{
  "crop_scale_min": 0.3,
  "activation": "relu6",
  "depths": [2, 4, 2],
  "projector_out": 256,
  "projector_hidden_layers": 1,
  "orthogonalizer": "polar_express",
  "adamw_lr_other_params": 0.0021,
  "grad_clip": 1.0
}
Rows from block 2 of a small self-supervised image encoder, named by matrix and row number. Rows with one number belong to one channel. Each number is 128 + 24 x the weight over its row's rms, rounded and kept within 0 to 255. All counts start at 0. Numbers have three digits each. After the name is the row's rms in percent of the matrix's.
Before each channel's rows are labels from the 100 images, of 14976, where the channel reaches its highest value: "colour at peak" is the nearest of a few named colours to the mean colour under the peak. Only what is clearly more common there than usual is listed. The data: crops of objects in photos (Visual Genome). In brackets: how many of the 100.
# convs0: expand pointwise conv (model.blocks.2.convs.0.weight, 144x24x1x1), inputs 0-23
# convs1: depthwise 5x5 conv, stride 2 (model.blocks.2.convs.1.weight, 144x1x5x5, trained with AdamW), a 5x5 kernel
# convs2: project pointwise conv (model.blocks.2.convs.2.weight, 48x144x1x1, transposed), outputs 0-47

colour at peak: brown (66)
convs0.61 112:137121109114126108101114103138127126111092083165107173078112132109134106
convs1.61 100:112128133123142167116139170148122141183072128129149095160149126134146124144
convs2.61 118:162106079173161121153102134125119112146136136143136156086134128133120137145109108110113124124135150109124118071115119079174123124095182149115123

colour at peak: black (92)
convs0.87 087:120093121096148116082136115104122098073161121142125144112095111126116104
convs1.87 105:103119129130129112142138136138122143203154113127177172160135111131142118115
convs2.87 103:136127136138114151138115089114149127174106137108109105133083125148148112142122118102098141130159089180139106102132091134111132091121108085076154

colour at peak: black (94)
convs0.123 106:107155158104151144126153131132113120080163163135107126106112086108152100
convs1.123 094:111108115115099128084121116086155132159139091163151164162128138123133160118
convs2.123 102:127149129134128143116172099180129119122112103136184090124109105132105102162158160101140110111137121126121119128144123147152080164143081145096134

colour at peak: pink (30)
convs0.21 110:117133096131131161149134132177126102135165139147133131098114059126125114
convs1.21 108:142160138113108144150107083091129117100109111108096076105128106108099129129
convs2.21 089:125151156144158100161152131118101159127138074115126111110098107123118112097135145103120098136181125103135121131162116103092145130199136120137138

colour at peak: pink (27)
convs0.69 115:103122090117148099096111116119108145150162186100121148165136112132136136
convs1.69 105:122138110142102103105087097135097094093119133126090109090138115101101145149
convs2.69 096:124105133126158111113129143140062142128121125132111150132119122140140114130087118185137113188150090095143097136113118143090139129119075137156139

colour at peak: pink (34)
convs0.107 100:138147127087147109096124151145149102103099143088127073140114101104125120
convs1.107 100:125121142133120133124145130115144179181164126122151181160100121117145128098
convs2.107 103:145106132143131101147185175118114136100132122125161145157108145171100144101150158153176100161101148139112107131100128098131138104142162111115126

colour at peak: pink (53)
convs0.20 071:110152129115126126106170118130148072078112157118144129163151112146146111
convs1.20 097:122129138113130130141157140120120154195183144130155162159132121112104106119
convs2.20 075:130111157111133140122159123115100100136116146146140161131060123122122117110150163147133098153166139166141130095088119148061125142149130110108143

colour at peak: pink (43); white (25)
convs0.131 076:098152123116122121118125094121104082081120148098142103158167129128125094
convs1.131 097:137108111106120120134131120122132164176169133157142141176130160090098123154
convs2.131 090:141127169113094115113137151125074123114093115116121136099097122126130126118116095132127104145162145134120112171087122117080083171174116117136110

colour at peak: black (44)
convs0.92 120:122202152155108111086105120128121106115117104122137106153118099151128127
convs1.92 104:115095101098104106114121107126107120091116106105124115065083120138116114117
convs2.92 104:144117149155146174136134134145151079125114148117131110132133125111128128058138142121099126115080094142110086094101134135149093126109112124144078

colour at peak: black (74)
convs0.50 081:117137118103137109105107133146122076071168156140169119132123149132130111
convs1.50 089:120113145146124142192163177115110157159141130148150148145112147130134149150
convs2.50 092:099106111160120154083129148109106093137111108124144170159116129149123155093107128138084127154144114105146135114091091172077127135092131131121140

colour at peak: pink (58)
convs0.8 065:141116116130135113124106166145141120070089149130131120126138132117184085
convs1.8 084:162158138143133177165108128144133126095101131158116119139154136160154163157
convs2.8 078:100119108110125125087107099131087154090138155144171146109101140145102117164120085090095096114173139142155123126099123135094136127119115111095122

colour at peak: black (43)
convs0.43 105:126163154152105090072118105128105146101125086161110132113121132114110126
convs1.43 104:131143133113139134125123092109149137124083106136114081082093130144109103084
convs2.43 107:097141147116109107092107143139123127154090114115101106160134127164096109142146119110144152165094119162103094087139127141099141101161075129153131

colour at peak: pink (35)
convs0.74 095:112147144173088129112119144157129161153102119129154143166110116178126141
convs1.74 086:149138112130127158109139123132156115173159138161136188178139154133130134130
convs2.74 108:135134094120123134123091154112161089166122127097121114068097133119157081139111127164142153132134108134114107171143142083133097133117134086127135