Weights of a small self-supervised image encoder.
Training: muon at rate 0.017, 2800 steps.
Rows from block 3, named by matrix and row number. Each number is 128 + 24 x the weight over the matrix's rms, rounded and kept within 0 to 255. All counts start at 0.
# fc2: squeeze-excite expand (model.blocks.3.se.fc2.weight, 288x18), inputs 0-17
fc2.0 [156 156  92 141  90 100 115 177 133 149 158 109  87 133 134 119 121 116]
fc2.1 [113 209 157 144 161 145 160 112 106 158 114 135 142 100 103 139 132 146]
fc2.2 [115 112 168 121 106 141 139  81 138 122 144 140 121 117  89 138 153 116]
fc2.3 [126  72 145 160  69 131 106 135  79 107  63 137 110 128 132 158 168 110]
fc2.4 [100 125 154  79 111 116 162 103 133 109 102 137 146 133 100 129 102 175]
fc2.5 [ 77 129  99 132 144 115 145 106 160 143 111 111 156 144 126 148 155 136]
fc2.6 [130 172  90 116 130 133 145 138 129 101  86 137  98 124  98 129 157  99]
fc2.7 [147 131  95 125 135 105 131 122 154 108 123 124 120 140  97 162 126 134]
fc2.8 [100 106  88 108 104 107 136 140 105 120 145 127 100 105 110 124  77 122]
fc2.9 [144 148 131 138 150 128 157 113 145 119 129 105 138 111 123 167  95 117]
fc2.10 [161  88 123 129 112 136 154 157 115 154  97 187  99 111 151 134 126 130]
fc2.11 [106 117 158 120 177 150 156 142 102 141 126 141 123  99 153 156 135 194]
fc2.12 [121 153 163 124 124 193 112 113 129 128 173 147  75 100 123 122 148 113]
fc2.13 [156 173  95 130 142 137 157 148  87 147 134 128 122  96 163 141 133 154]
fc2.14 [ 89 146 131 125 150 118 127 185 130 167 133 130 167 123  95 123 151 137]
fc2.15 [131 158 129 104 147 140 100 116 118  71 105 145 104 130 169 131  82  99]
fc2.16 [135 176 104 136 111 161 144 148 170 125 120 124  97 190 129 154 106 121]
fc2.17 [138 170 130 119 145 130 112 119 153 151  89 173 145  99 140 159 104 135]
fc2.18 [174 124 121  93 118 145 107  97  93 118 126 136 123 162 128 139 113 101]
fc2.19 [107 151 112 150 118 114 130 117 145 134 111 123 148 104 117  94 116 140]
fc2.20 [107 148 136  99  78 130 100  88 116 103 121  97 103 142 124 149 116 123]
fc2.21 [ 82 147 116 168 135 125 111 173  95 136 104 137 120 137 182 138  73 124]
fc2.22 [140 114 166 132 107 130 142 122 110 109 136 106  79 132 118  96 112 146]
fc2.23 [124 102 129  97 168 134 112 172 140 136 154 147 174 145 118  90 144 138]
fc2.24 [139 146 145 158 104 187 121 143 122 127 156 119 141 148 127 127 112 151]
fc2.25 [121  97 133 112 154 113 131 134 124 120 126 105 169 103 160  80 156  94]
fc2.26 [130 130 139 116 169 133 107 130 175 162 124 110 174 119 138 113 124 114]
fc2.27 [119 130 145  97 138 107 135 119 132 136 114 127 105 124 165 160 135 104]
fc2.28 [142  96 111 143 128 144 107 137  98 134 164 116 157 115 154 132 155 115]
fc2.29 [104 120 122 104 133 164 143 163 139  99  71 105 126 123 110 118 118 148]
fc2.30 [133 155 111 129  98 158 148 136 158 112  89 136 121 121 139 175 137 116]
fc2.31 [120 161 110 109 157 108 181 132  84 112 124 122 116 142 140 151 104 109]
fc2.32 [191 151 135 107 152 115  91 142 105 120 150 146 162 122 154 126  91 118]
fc2.33 [154 159 103 126 144 142 133 131 120 164 136 115 144 185 139 153 147 143]
fc2.34 [143 120 138 102 108 157 129 167 131 145 134 111 121 137 104 146 139 121]
fc2.35 [ 83 120 123 139 126 157 119  94 145 167 144 105  86  93 153 140 152 122]
fc2.36 [140 148  87 148 145 121 144  70 117 132  98 160 122 150 112 103 138 211]
fc2.37 [131 135 111 138 157 128 139 111 170 103 126 143 122  97 107 147  84 133]
fc2.38 [134 101 125 138 122 109  63  77 129 109 185 117 109 186 147 134 145 132]
fc2.39 [119 134 136 132 160 136 123 140 176 126 139 129 142 136  93  73 122 127]
fc2.40 [121 127 125 116 136 126 128 138 143 102 117 115 139  98 118 131 140 103]
fc2.41 [154 117  90 108 119 115 153 115 137  95 133 149 131 115 129 119 109 123]
fc2.42 [112 137 152  92 104 158 110 113 120 122 146 133  92 124 155 141 142  99]
fc2.43 [159  91 131 126 129 136  82 126  99 120 158 128 137 129 126 123 124 118]
fc2.44 [119 122 136 141 119 182 131 112 159 123 112  78 115 171 140 140  89 171]
fc2.45 [156 112 122 180 121 151 116 141 130  92  74  80 130  95 131 152 132 136]
fc2.46 [ 95 134 115  99  90 168 151 101 126 156 120  78 105 142 115 151 137 128]
fc2.47 [118 143  97 128 128 118 179 155 114 125 144 124 146 123 106 102 121 157]
fc2.48 [149 132 114 161 149 155 133 122 158 116  97  94  64 119 133 119 159 111]
fc2.49 [119 127  95 134 127 163  89 173 112 111 122  98  84 143 142 161 170 158]
fc2.50 [108 140 132 128  57 105  77 116 142 107 139 110  88 116 144 122 133  94]
fc2.51 [139 125 177 151  97 143 137 127 144 148 153 113 100 130 106 129 151 160]
fc2.52 [ 81 108  81 132 129 163  88 172 119 172  52 142 147 157 109 102 132 104]
fc2.53 [ 94  95 125 111 192 112 152 109 129 119 141 123 123 176 107  89 127 141]
fc2.54 [119 148 154 137 127 117 114 139 140 137 116 138  99 139  88 143 103 190]
fc2.55 [153 144 127 139 128 152 105 112 132 106 105 116 154 117 139 115 131 107]
fc2.56 [137 141 100 139 138 134 141  98 123 100 134 135 149 133 109  69 129 176]
fc2.57 [119 108 159 173 137 107 155 123 126  80  95 106 151 121 110 129 123 113]
fc2.58 [100 133 131 117 180 133  96 156 113 125 103 121 129 102 104 130 104 100]
fc2.59 [ 78 124 156 138 107 110  96 101  95 136 137 153 137 147 124 150 151 122]
fc2.60 [102 149 140  79 121 148  95 145 152 161  99 130 116 120 120 112 114 164]
fc2.61 [165 163 120 113 125 141 192 101 130 131 127 114 108 141  87 136 142 159]
fc2.62 [135 137 145 122 100  98 112 107 155 147 137 123 141 143 132 146 135 114]
fc2.63 [147 125 165  85 162 151 114 159 109 157 148 152 131 136 108 111 145 127]
fc2.64 [145 101 108 123  80 200 177 159  94 185 133 130 123  95 121  96 142 119]
fc2.65 [140 130  72 129 129 101  62 156 134 125 113 121 101 153 116 124 136 121]
fc2.66 [152 116 106 119 168 114 116 118 163 100 119 157 129  86 140 117 127 125]
fc2.67 [118 107 128 138 151 132 147 172 136 159 109 146 138 121 136 135 135 108]
fc2.68 [153 146 138 140 157 108 145 112 129 130 113 125 135  94 108 119 165 140]
fc2.69 [103 129  79 134 130 123 131 138 121 132 143 142 170 129 128 143  83 108]
fc2.70 [101 153 153  88 130 114 135 145 110 186 109 108  95  93 141 121 113 110]
fc2.71 [109 110 170 134 171 154 150 130 118 129 131  84 122 163 157 107 135 134]
fc2.72 [ 95 149 123 141  94 164 153 110 154 115 133 188 167 137 184 130 146 143]
fc2.73 [106 141 160 132 129 106  49 146 103 132  91 131 132  90 108 144 122 172]
fc2.74 [148 134 105 152 162 147 147 121 170 134  97 115 109  86 112  92 101 114]
fc2.75 [157 142 128  46 143 151 141 121 122 111 129 109 130  96 115 150 146 164]
fc2.76 [ 95 167 112 121 118 150  98  95 139 124 129 124 134 129 156 121 162 104]
fc2.77 [113 184 147 129 125  80  86 137 148 150  88 111 113 131 102 117  90 111]
fc2.78 [134 155 144 134 115 145 151 181 161 140 120  89 112 170 142 121 176 141]
fc2.79 [128 155 115  97  99 114  93 133 175 115 139  86 112 132 116 177 118 145]
fc2.80 [133 123 127 108 122 129 129 149 131 117 128 104 113 155 148 143 146 147]
fc2.81 [ 93 116 162 142 141 133 130 117 135  81  98 144 133 150 115 172 118 135]
fc2.82 [114 122 116 105 149 141 154 165 143 108 112 143 135 125  94 109 127 123]
fc2.83 [104 106 118 132 102 136 127 122 160 162 178 112  93 110 119 121 126 150]
fc2.84 [159 150  79 123 119 112 123 144 153 109 153 147 185 105 114 178 129 103]
fc2.85 [150 141  93 152 123 146 141 142 151 171 122 160  74 130 128 130 151 147]
fc2.86 [148 158 100 135  86 112 103 101 116 153 142 153  90  95 140 132 111 173]
fc2.87 [132  87 113 130 149 133 146 148  70 118 125 196  66 153 163 127 140 159]
fc2.88 [111 170 122 111 111 122 140 151 101 106 133 141 128 119 114 142 114 126]
fc2.89 [184 147  97  97 113 117 155 109 200 134 158 124 148 153 117 108 112 112]
fc2.90 [131 141  75 128 103 127 146 135 149 156 150 164 110 100 119 150 162 122]
fc2.91 [119 102 140 147  99 163 148 100 136 116 114 110 131 155 128 163 145 128]
fc2.92 [144 127 146 130 173 109 121 157 152  97 133 157 144 125 140 133 100 120]
fc2.93 [131 127 126 158 147 118 104 117 161 117 121 120 136 145 133 133 131 128]
fc2.94 [141 107 158 143 122 100 107 155 160 121  95 122 120 143 117 114 120 144]
fc2.95 [ 92 117 113 136 142 119 152 127 120 138 153 101 134 162 183 130 131 133]
fc2.96 [127 115 108 148 102 119 129 122 138 138 167 115 130 146 141 142 156 148]
fc2.97 [146 136 133 185 150 151 129 116 138 156 136 122 145 160  82 142 149 125]
fc2.98 [139 136 126 147 128 187  80 143 144 124 156  91 113 142  96 177 148  99]
fc2.99 [ 89 105 124 147 129 151 141 118 104 152 161 103 102 128 169 144 119 132]
fc2.100 [156 129 127 129 113 105 154 135 118 143 141 119 129 122 140 157 117 175]
fc2.101 [ 89 121 114 118 164 147 116 165 133 191  93 126 136 121 131 158 143 141]
fc2.102 [126 110 133 132 111 109 135 135 130  95 146 114 133 104 147 149 132 193]
fc2.103 [132 109 109 153  99 151 128 149  81 107 133 141 133 118 142 150 111 137]
fc2.104 [124 167 139 131 174  58 161 112 145 134 125 138 145 130 123 168 156 125]
fc2.105 [126 122 147 153 147 150 120 126 157 109 159 149 142 132 145  81 100 174]
fc2.106 [124 116 129  92 140 141 109 142 126 161 139 126 133 136 139 152 183 127]
fc2.107 [112 112 132 138 123 118 109 125 153 106 118  42 132  97 115 110 106 100]
fc2.108 [153 142 151 145 109 107 130  90 101  87 153 102  82 108 123 107 121 122]
fc2.109 [121 107 120 151 148 139 156  87  91 129  59 132 144 171 192 106 122 135]
fc2.110 [178 105  92 135 112 122 174 131 143 123 114 167 109 141  91 159 144 103]
fc2.111 [127 121 130 166 127 119 132 108 164 105 107  47 153  99 149  78 107 126]
fc2.112 [ 88 106 115 107 152 177 144 166 141 149 136 150 155 160 138 144 125 137]
fc2.113 [102 121 157  86 137 148 141 136 164  87 125  99 149 119  76 104 170  99]
fc2.114 [116 130 159  91 136 141 115 117 157 135 147 129 134 118 108 128 130 126]
fc2.115 [ 99 130  86 119 162 114 112 125 172 120 140 160 176 174 137 122 122 140]
fc2.116 [159 145 134 138 169 111 125 139 160 154  88 139 132 153 115 159  97 108]
fc2.117 [130 163 161 123 143 131 115 112  83 136 153 131 145 128 114 120 169 114]
fc2.118 [ 81 102 119 185 146 100 142 113 114 114 190 118 124 107 110 117 145 126]
fc2.119 [122 130 140 130 145 136 130 134 134 135 132 114 137 137 140 132 125 132]
fc2.120 [129 129 115 119 115 127 140 162 144 158 117 123 164 123 170 132 129 132]
fc2.121 [ 98 130 125 129 160  97 130 101 117 154 124 136 127 143 141 140  98 188]
fc2.122 [ 78 169 128 129  94 129 117 163 136 115 137 136 131 147 109 166 125 106]
fc2.123 [128 142 112 155 160 146 133 117 159 128 139 195 147 149 101 132  92 164]
fc2.124 [132 162 154 133 163 128 131 123 122 147 110 124 133 151 170 131 133 118]
fc2.125 [114 140  84 158 131 144 136 162 122 137 136 101 163 133 159 158 137 136]
fc2.126 [124 130  90 108 118 143  93 118 122 116  89 134 121 161 105 109  97 146]
fc2.127 [ 99  86 141 130 136 160 107 167 127 112  95 103 146 136 102 134 127 133]
fc2.128 [126 112  97 161 115 115 121 161 134 161 167 121 137  98 135 153 136 144]
fc2.129 [110 105  87 103 115 116 151 161 135 142 126  90 105  99 127  95 120 115]
fc2.130 [107 116 104 110 145 114 127 172 106 150 121 131 126 136 121 129 142 109]
fc2.131 [119 133  82 167 115 139 117 102  91 124 139 114 110  61 142 128 118 107]
fc2.132 [154 183 143  90  95 154 145 115 163 148 130 137 155 103 134 162 115 124]
fc2.133 [125 163  82 144 104  99  75 100 170 177 154 108  89 129 141 135 123 149]
fc2.134 [117 109 138 147 143  86  99  97 117 124 151 157 106 119 130 132 131 122]
fc2.135 [109 172  70 142 150 125 129 110 124 116  94 143 107 149 123 130 137 159]
fc2.136 [130 116 118 171 128 118 134 126 147  96 171 140 122 137 149 126 111 128]
fc2.137 [148 121 134 128 124 121 153  71 145 125 143 129 159 167 149 148 141 131]
fc2.138 [126 142 155 142  90 108 127 138 134 113 152 129 133 144 118 124 143 140]
fc2.139 [163 115 129 135 107 136  83 111 127 165 135 133 108 114 124 114 157 111]
fc2.140 [100 144 118 113 126 161 123 154 141 108 125  59 135 134 130 138 165 155]
fc2.141 [144 172  87 154 144 113 151  52 180 103 142 114 111 115 115 153 119 127]
fc2.142 [109 101 145 113 130 110 107 113 131 191 102 133 130 145 126 148 126 128]
fc2.143 [112 148 147 134 102 140 168 106 122 140 101 159 108 111  85 136 177 129]
fc2.144 [147 127 126 101 134 150 152 130 143 136 114 115 181 122 156 135 158 144]
fc2.145 [142 175 119 135 137 116 147 117 139 111 114 143 147 121  96 120 119 109]
fc2.146 [130 128  88 115 109 109 150 144 147 128 133 110 122 129 111 117  91 131]
fc2.147 [136 163 129 101 118 139 109  73 126 168 101 154 150 132 142 124 101 131]
fc2.148 [160 119 108  97  93 137 133 135 116 118 119 132 126 108 103 128 123 134]
fc2.149 [129 153 103  95 110 127 154 116 111 116  82 196 127 112 130 151  94 160]
fc2.150 [110 116 100 150 159 156 125  97 137 102 116 157 144 129 125  92 107 109]
fc2.151 [140 133  70 144  99 155 173 112 114 141 124  77 155 151 182 148 140 144]
fc2.152 [130 125 159 129 136 100 112  96 137 108  86 125 124 159 131 141 111 133]
fc2.153 [115  92 118 147 112 108 140  95 125 123 132 185  96 125 103 111 134 102]
fc2.154 [166 137 157 117 148 168 118 122  93 155  68 176 133 102 156 129  90 120]
fc2.155 [140 135 156 180  93 136 156  88 139  94 112 114 107 155 147  96 101 108]
fc2.156 [175 126 178 146 122 148  75 134 113 161 151  75 120 187 164 149 154 171]
fc2.157 [128 115 154 140 125 117 128 171  67 119 124 155 165 155 111 139  98 136]
fc2.158 [172 133 137 111 122 126 158 127 105 144  84 159 119 100 104 128 156 112]
fc2.159 [121 119  83 119 114 142 139 136 114 105 181 143 107 117  82 112 110  94]
fc2.160 [ 87 124 130 146 132 147 126 106 153 159 122 116  97 198 123 128 154 110]
fc2.161 [138 110 135 153 147 124 132 114 140 149 108 176 154 108 111 114  92 115]
fc2.162 [125  82 117 139 136 165  94 104 160 132 103 117 120 148 120 122  93 125]
fc2.163 [115 148 159 157 153 135 120 145 138  99 103 101 116 139 122 117 133 143]
fc2.164 [104 134 109 129 166 138 123  84 129 130 143 145 122 112 152 165 116 136]
fc2.165 [ 84 141 108 140 120 136  98 101 130 142 149 111 128 160  81 118 134 156]
fc2.166 [108 142 139 125  96 146 134 124 141 124 110 154 122  99 107 139 128 122]
fc2.167 [137  92 102 100 149 135 153 150 124 110 149 142 143  76 137 163 155 118]
fc2.168 [142 185 142 137 134 141 143 107 113 116 178 124 139  66 122  95 126 126]
fc2.169 [148 137 146 121  89 161 107 144 143 115 164 131 107  78 163 185 117 127]
fc2.170 [ 95 142 121  83 138 124 147 173  99 135 147 162 137 155 152 194  99 121]
fc2.171 [160 108 112 105 106 119 184 103 140 128 164 236 130 166 130 131  94 122]
fc2.172 [127 169 111 111  82 112 113 115 157  65 149 133 106 137 160 124 160 119]
fc2.173 [120 122 162 110 124 109 115 155 143 116 212 118 147 128 102 141 136 161]
fc2.174 [117 129 135 126 158 131 147 143  85 129 122 125  99 119 135 107 113  83]
fc2.175 [153 129 126 123 137 127 137 155 142 120 129 106 115 114 133  89 142 156]
fc2.176 [147  97 114  82 144 112  74 122 100 160 145 149 109 142 113 135  86 198]
fc2.177 [178 151 135 131  98 125 141 141 151 117 103 115 141 128 107 170 115 122]
fc2.178 [ 85 146 125 114 107 145  81 139 182 105 140 146 127  98 116 109 166 160]
fc2.179 [ 95 126 119 151 110 157 105 129 152 131 113 103 116 144 189 128 113 126]
fc2.180 [ 82 130 100 137 133 147 136 130  91 130 129 127 155  59 113  96 131 163]
fc2.181 [172 135 156 105 161 133 131 134 173 156 138 161  89 122 110  56 120 108]
fc2.182 [122 152 135  95  95 164 121 134 132 131  89 144 165 155 118 137 140 116]
fc2.183 [ 94 140  99 102  89 117 136 126 116 143 118 157 176 121 143 139  96 150]
fc2.184 [127 138 143  72 148 110 129 156 158 100 117 130 149 157 135 128 116 104]
fc2.185 [144 141 154 124 157 131 106 123 102 127 123 116 117 146 134 128 141 134]
fc2.186 [142 104 138  85 109 121 158  90 116 101  98 128 143 142  96 162 102 133]
fc2.187 [108 127  81 146 148 143 133 114 119 136 141 143 150 164 182 119 120 150]
fc2.188 [ 89  91 155 107 138 110  50 138 149 140 116 134 124 131 118 160 104 109]
fc2.189 [159 115 135 132 132 191 133 110 109 142 132  77 156 121 145 146 132 102]
fc2.190 [115 130 133 109  86 143 130 113 157 139 144 111 111 145 153 215 123  92]
fc2.191 [137 116 139 128 122 134 105 120 174 129 141 123 143 133 135 147 119 118]
fc2.192 [115 137 134 137 130 114 134 118 117 131 137 148 136 121 160 104 147 111]
fc2.193 [163 142 166  83 172 108 106 150 119 121 160 155 208 118 118  97 136 126]
fc2.194 [113  82 140 128 162 164 125 136 156  95 101 159 117 129 136 136 114 118]
fc2.195 [132  89 141 142 115 141 129 145 152 148 123 121 138  98 129 130  98 131]
fc2.196 [152 118 121 167 171 138 132 158 133 114 145 136 127  93  69 127 119 114]
fc2.197 [145 122 104 123 109 152 136 123 118 112 107 124 102 133 142 128 141  97]
fc2.198 [ 94  99  99 169  89 144 147 101 141 163 153  92 113 107  86  91 163 138]
fc2.199 [110 139 149 139 173 110 105 116 113 139 120 100 175  93 119  78 125 130]
fc2.200 [140 138 147 133 141 148 151 109  81 120  72 161 115 139 136 160 138 161]
fc2.201 [103 147 168 117 103 137 122 124 136  80 196 114 135 136 108 132 107 139]
fc2.202 [123 123  78 111 111 132 119  89 153  94 124 159 104  82  88 138 122 144]
fc2.203 [123 113 162 142 124 147 150 131 148 112 130 142 172 136 157 173 172 128]
fc2.204 [136 167 156 134 148 109 195 130 131 157  99 170 166 160 119 110 125  83]
fc2.205 [170  96 106 139 137 135  78 119  88 109 131 111 151 129 113 129 124  91]
fc2.206 [109 141 105 175 118 150 147 114 183 155 133 127 145 105 131 116 100 138]
fc2.207 [142 123 132 140 109 156 180 124  91 147 107 122 157 114 166 132 116 160]
fc2.208 [125 112 101 133  94 123 146 124 141 103 123 119 119 121 126 119 133 102]
fc2.209 [124 108 123 122 107 156  98  86 137 155 155 131 124 162 101 132 126 137]
fc2.210 [110 121 131  99 144 170 157  98 167 141 110 157 137 112 109 123 152 123]
fc2.211 [112 180 119 116 138 143 123 156 116 159 149 161 142 124 127 132  89 177]
fc2.212 [ 97  79  98 127 149 152 122 117 130 116 107 113 115 119 165 128 166 134]
fc2.213 [141  84 104 137 141 124 123 128 131 149 163 145 118 127 117 122 109 180]
fc2.214 [145 133 155 108 139 120 134 133 123 152 135 125 131 151 124 143  89 106]
fc2.215 [163 160 147 129 159 186 135  74 147 106 138 111 103 137 163 114 111 132]
fc2.216 [110 141 105 150  93 143 150 140  79 154 123  80 189 112 112 129 150 173]
fc2.217 [138  82 167 114 123 179 125 177 117 120 105 123 112 148 122 138 122 142]
fc2.218 [153 137 125 101 197 102 157 116 126 138  81 132 161 104 114 138 151 164]
fc2.219 [115 130  88 113 135 134 129 140 162 108 121 150 127 115 101 151 133 136]
fc2.220 [152 108 119 118 125 134 147 155 147 142 128 154 116 187 127  72 123 136]
fc2.221 [144 102  88 128 122 120 151 164 122 141 108 108 135 156 166 123 102 142]
fc2.222 [179  99 130 143 100 109 136 128 143 105 130 144 109 149 170 117 105 123]
fc2.223 [176 148 152 178 154 117 149  96 112 134 149  81 138 141  92 141 160 129]
fc2.224 [ 94 172 123 123 141 161 143  86 148 111 162 114 121 124 102 121 117 140]
fc2.225 [160 106 110 127 148 108  99  67 132 115 109 132 115 188 160  78 135 158]
fc2.226 [ 92 123 165 169 121 136 160 151 123  85 114 103 117 154 102 144 161 148]
fc2.227 [168 137 128 142 162 163 109 172 160 129 143 113 127 147 105 151 126 168]
fc2.228 [155  96 159 137 123 159 122 141 122 120 135 117 144  96 160  92 115 152]
fc2.229 [159 115  91 121 136 148 174 141 153 106 152 128 117 144 133 122 155  69]
fc2.230 [140 127  93 101 124 121 157 137  80 109 115  83 119 132 129  72 138 125]
fc2.231 [164 137  88 118 133 140  92  91 172  99 123 145 113 108  80  63  91 124]
fc2.232 [142 141  94 105 184 141 119 104 128 158 125 127 164 159 117 150 152 181]
fc2.233 [177 135  90 123 100 146 107 108 150 138  69 115 107 122 143 159 121 125]
fc2.234 [ 94 165 129 123 141 167 124 190 105 172 156 137  83 138 135  94 139  81]
fc2.235 [121 132 136 119  93 157 194  98 107 150 104 129  95  89  43  98 140 154]
fc2.236 [105 110 121 111 126 145 132 149 120 112 144  96  92 126 154 152  99 170]
fc2.237 [103 135 106  60 140 124 136 135 151 132 141 139 114 150  89 115 119  92]
fc2.238 [168  99 116 117 118 111 147 112 104  53 128 118 112 117  95 124 165 149]
fc2.239 [166 120 109 122 156 171 105 115 146 108 131 107 129 108 116 156 126 136]
fc2.240 [125 104  90 105 150 111 130 121 127 133 123 146 156 127 184 119 133 139]
fc2.241 [ 99 120 118  91 131 150 135 124 111 123 136 149 148  98 118 117 124 131]
fc2.242 [115 111 151 133 106 134 150 139 114 132 141 149 134 113 128 138 124 121]
fc2.243 [107 136 126 131 121 175 146 117 122 109 118 157  81 137  98 131 134 163]
fc2.244 [154 106 167 188 129 102 133 149  94 119 127 138 127 109 130 139 112 149]
fc2.245 [167 134 110 126 121 127 153 149 122 100 105 123  85 118 125 148 171  98]
fc2.246 [139 160 166 145 117 129 102  97 110 143 119 123 121 135 108 124 153 101]
fc2.247 [164 143 108 147 152 148 130 131 137 137 129 129 104 164 133  93 146 125]
fc2.248 [113  88 121 134 129 112 129 145 136 148 114 102 120 118 116 159 160  96]
fc2.249 [135 111 133 135 108 133 134 181 132 137 130 100 137 112 110 143  92 151]
fc2.250 [136  95  74 130 148 112 143  78 115 118 159 145  59 124 155 119 127 147]
fc2.251 [134 160  88 126 112 111 136 124  56 158 145 115 116 120 166 133 105  96]
fc2.252 [152 129 157  85 108 144 109 114 117 130 125  99 102 122 133 176 103  77]
fc2.253 [159 138 121 149 184 136 171 140 160 169 160 119 116 134  80 185 116  80]
fc2.254 [110 131 136  91 164 105  84 147 130 129 146 104 158 144 127 112 108 105]
fc2.255 [107 149 114 128 103 152 155 134 141 134 148 106 107 106 137 136 105 145]
fc2.256 [140 108 147 103  94 102  87 152 102 147 121  81 127  98  94 118  92 151]
fc2.257 [107 100 126  90 123 156 149 157 108 114 137 163 120 110 139 169 106 101]
fc2.258 [117 159 142 124 140 118 108 113 141 110 100 136 141 130 133 129 159 161]
fc2.259 [125 153  97 149 151 152 151 105  83 129 112  94 156 150 125 123 103 136]
fc2.260 [109 132 109 137 113 139 180 115 160 141 138 137 158 124 130 156 131 142]
fc2.261 [104 142 108 108 155 120 116 137 149 109 104 135 124  86 111 104 138 136]
fc2.262 [139 132 129 142 122  73 149 123 136 111  52  85  91 150 134 161 146  89]
fc2.263 [136 147 132 139 108  93 120  77 106 134 161 127 137 104 124 113 145 147]
fc2.264 [ 87 117 148 131 128 105 134 107 122 111 153 138 126  78 147 154 132 154]
fc2.265 [201 113  83 112 153 119 120 116 182 144  98 144 152 127 111 111 148 167]
fc2.266 [125  92 143  91 156 165 133 122 145 125 124 168  99  76 131 150 154 123]
fc2.267 [111  93 118 133 127 151 149 176 211  94 191 141 102 165 133 141 159 137]
fc2.268 [166 125 111 126 112  83 115  95 100 134 102 122 110 123 136 124 144 109]
fc2.269 [ 96  96 127  88 132 107  77 148  85 142 128 116 180  86 120 117 103 128]
fc2.270 [109 163 146 123 126 152 113 143 155 131 146  83 131 138 102 104 135 176]
fc2.271 [126 143 106 147 159 208 148 115 136 134  66 125 134 187  95 153  86 111]
fc2.272 [144 129 157 118 105 107 147 140 136 155 147 185 104 140 105 137 116 135]
fc2.273 [ 81 128 131  90 118 149 134 161 145 136 140 108 153  64 137 138 186 153]
fc2.274 [143 132 133 176 119 134 116 124  93 115 125 115 133  93 112 127 102 153]
fc2.275 [126 127 134 114  88 188 111 149 104 120  99 133 107 111 149 114 111 113]
fc2.276 [162 155 156  90 142 168  78  83 111 163  90 132 127 112 110  97 136 123]
fc2.277 [116 130 115 159  81 117 106 149 121 127 135 111 126 153 120 166  71 157]
fc2.278 [113 125 111 138  93 114 155 139 165 162 108 140  83 131 118  93 167 118]
fc2.279 [157 151 109 144 124 114 145 121 120 124 111 108 157 121 138 140 111 127]
fc2.280 [151 113 122 142 164 115 115 170 116 166 124 144  89 124 129 135 153 137]
fc2.281 [100 179 170 100 150 145 140 156 140 156 156 123 151 136 120 121  65 146]
fc2.282 [119 147 144 162 139 105 145 168 130 150 106 139 128 149 136  95 145 129]
fc2.283 [ 86 132 128 178 139 136 137 103 122 116 162 132 129 129 117 109 127 130]
fc2.284 [143  99  98 152 169 107 147  80 128 130 104 115 113  97 133 186 170 130]
fc2.285 [135  98 144  87 149 117 136  96 140 148 113 128 111 132 105 113 143 128]
fc2.286 [127 140 168 122 156 155 154 139 155  86 124  84  72 151 139 116 141 135]
fc2.287 [110  99 148 133 125 160 140 138 115 161 140  52 161 133  90 119 153 139]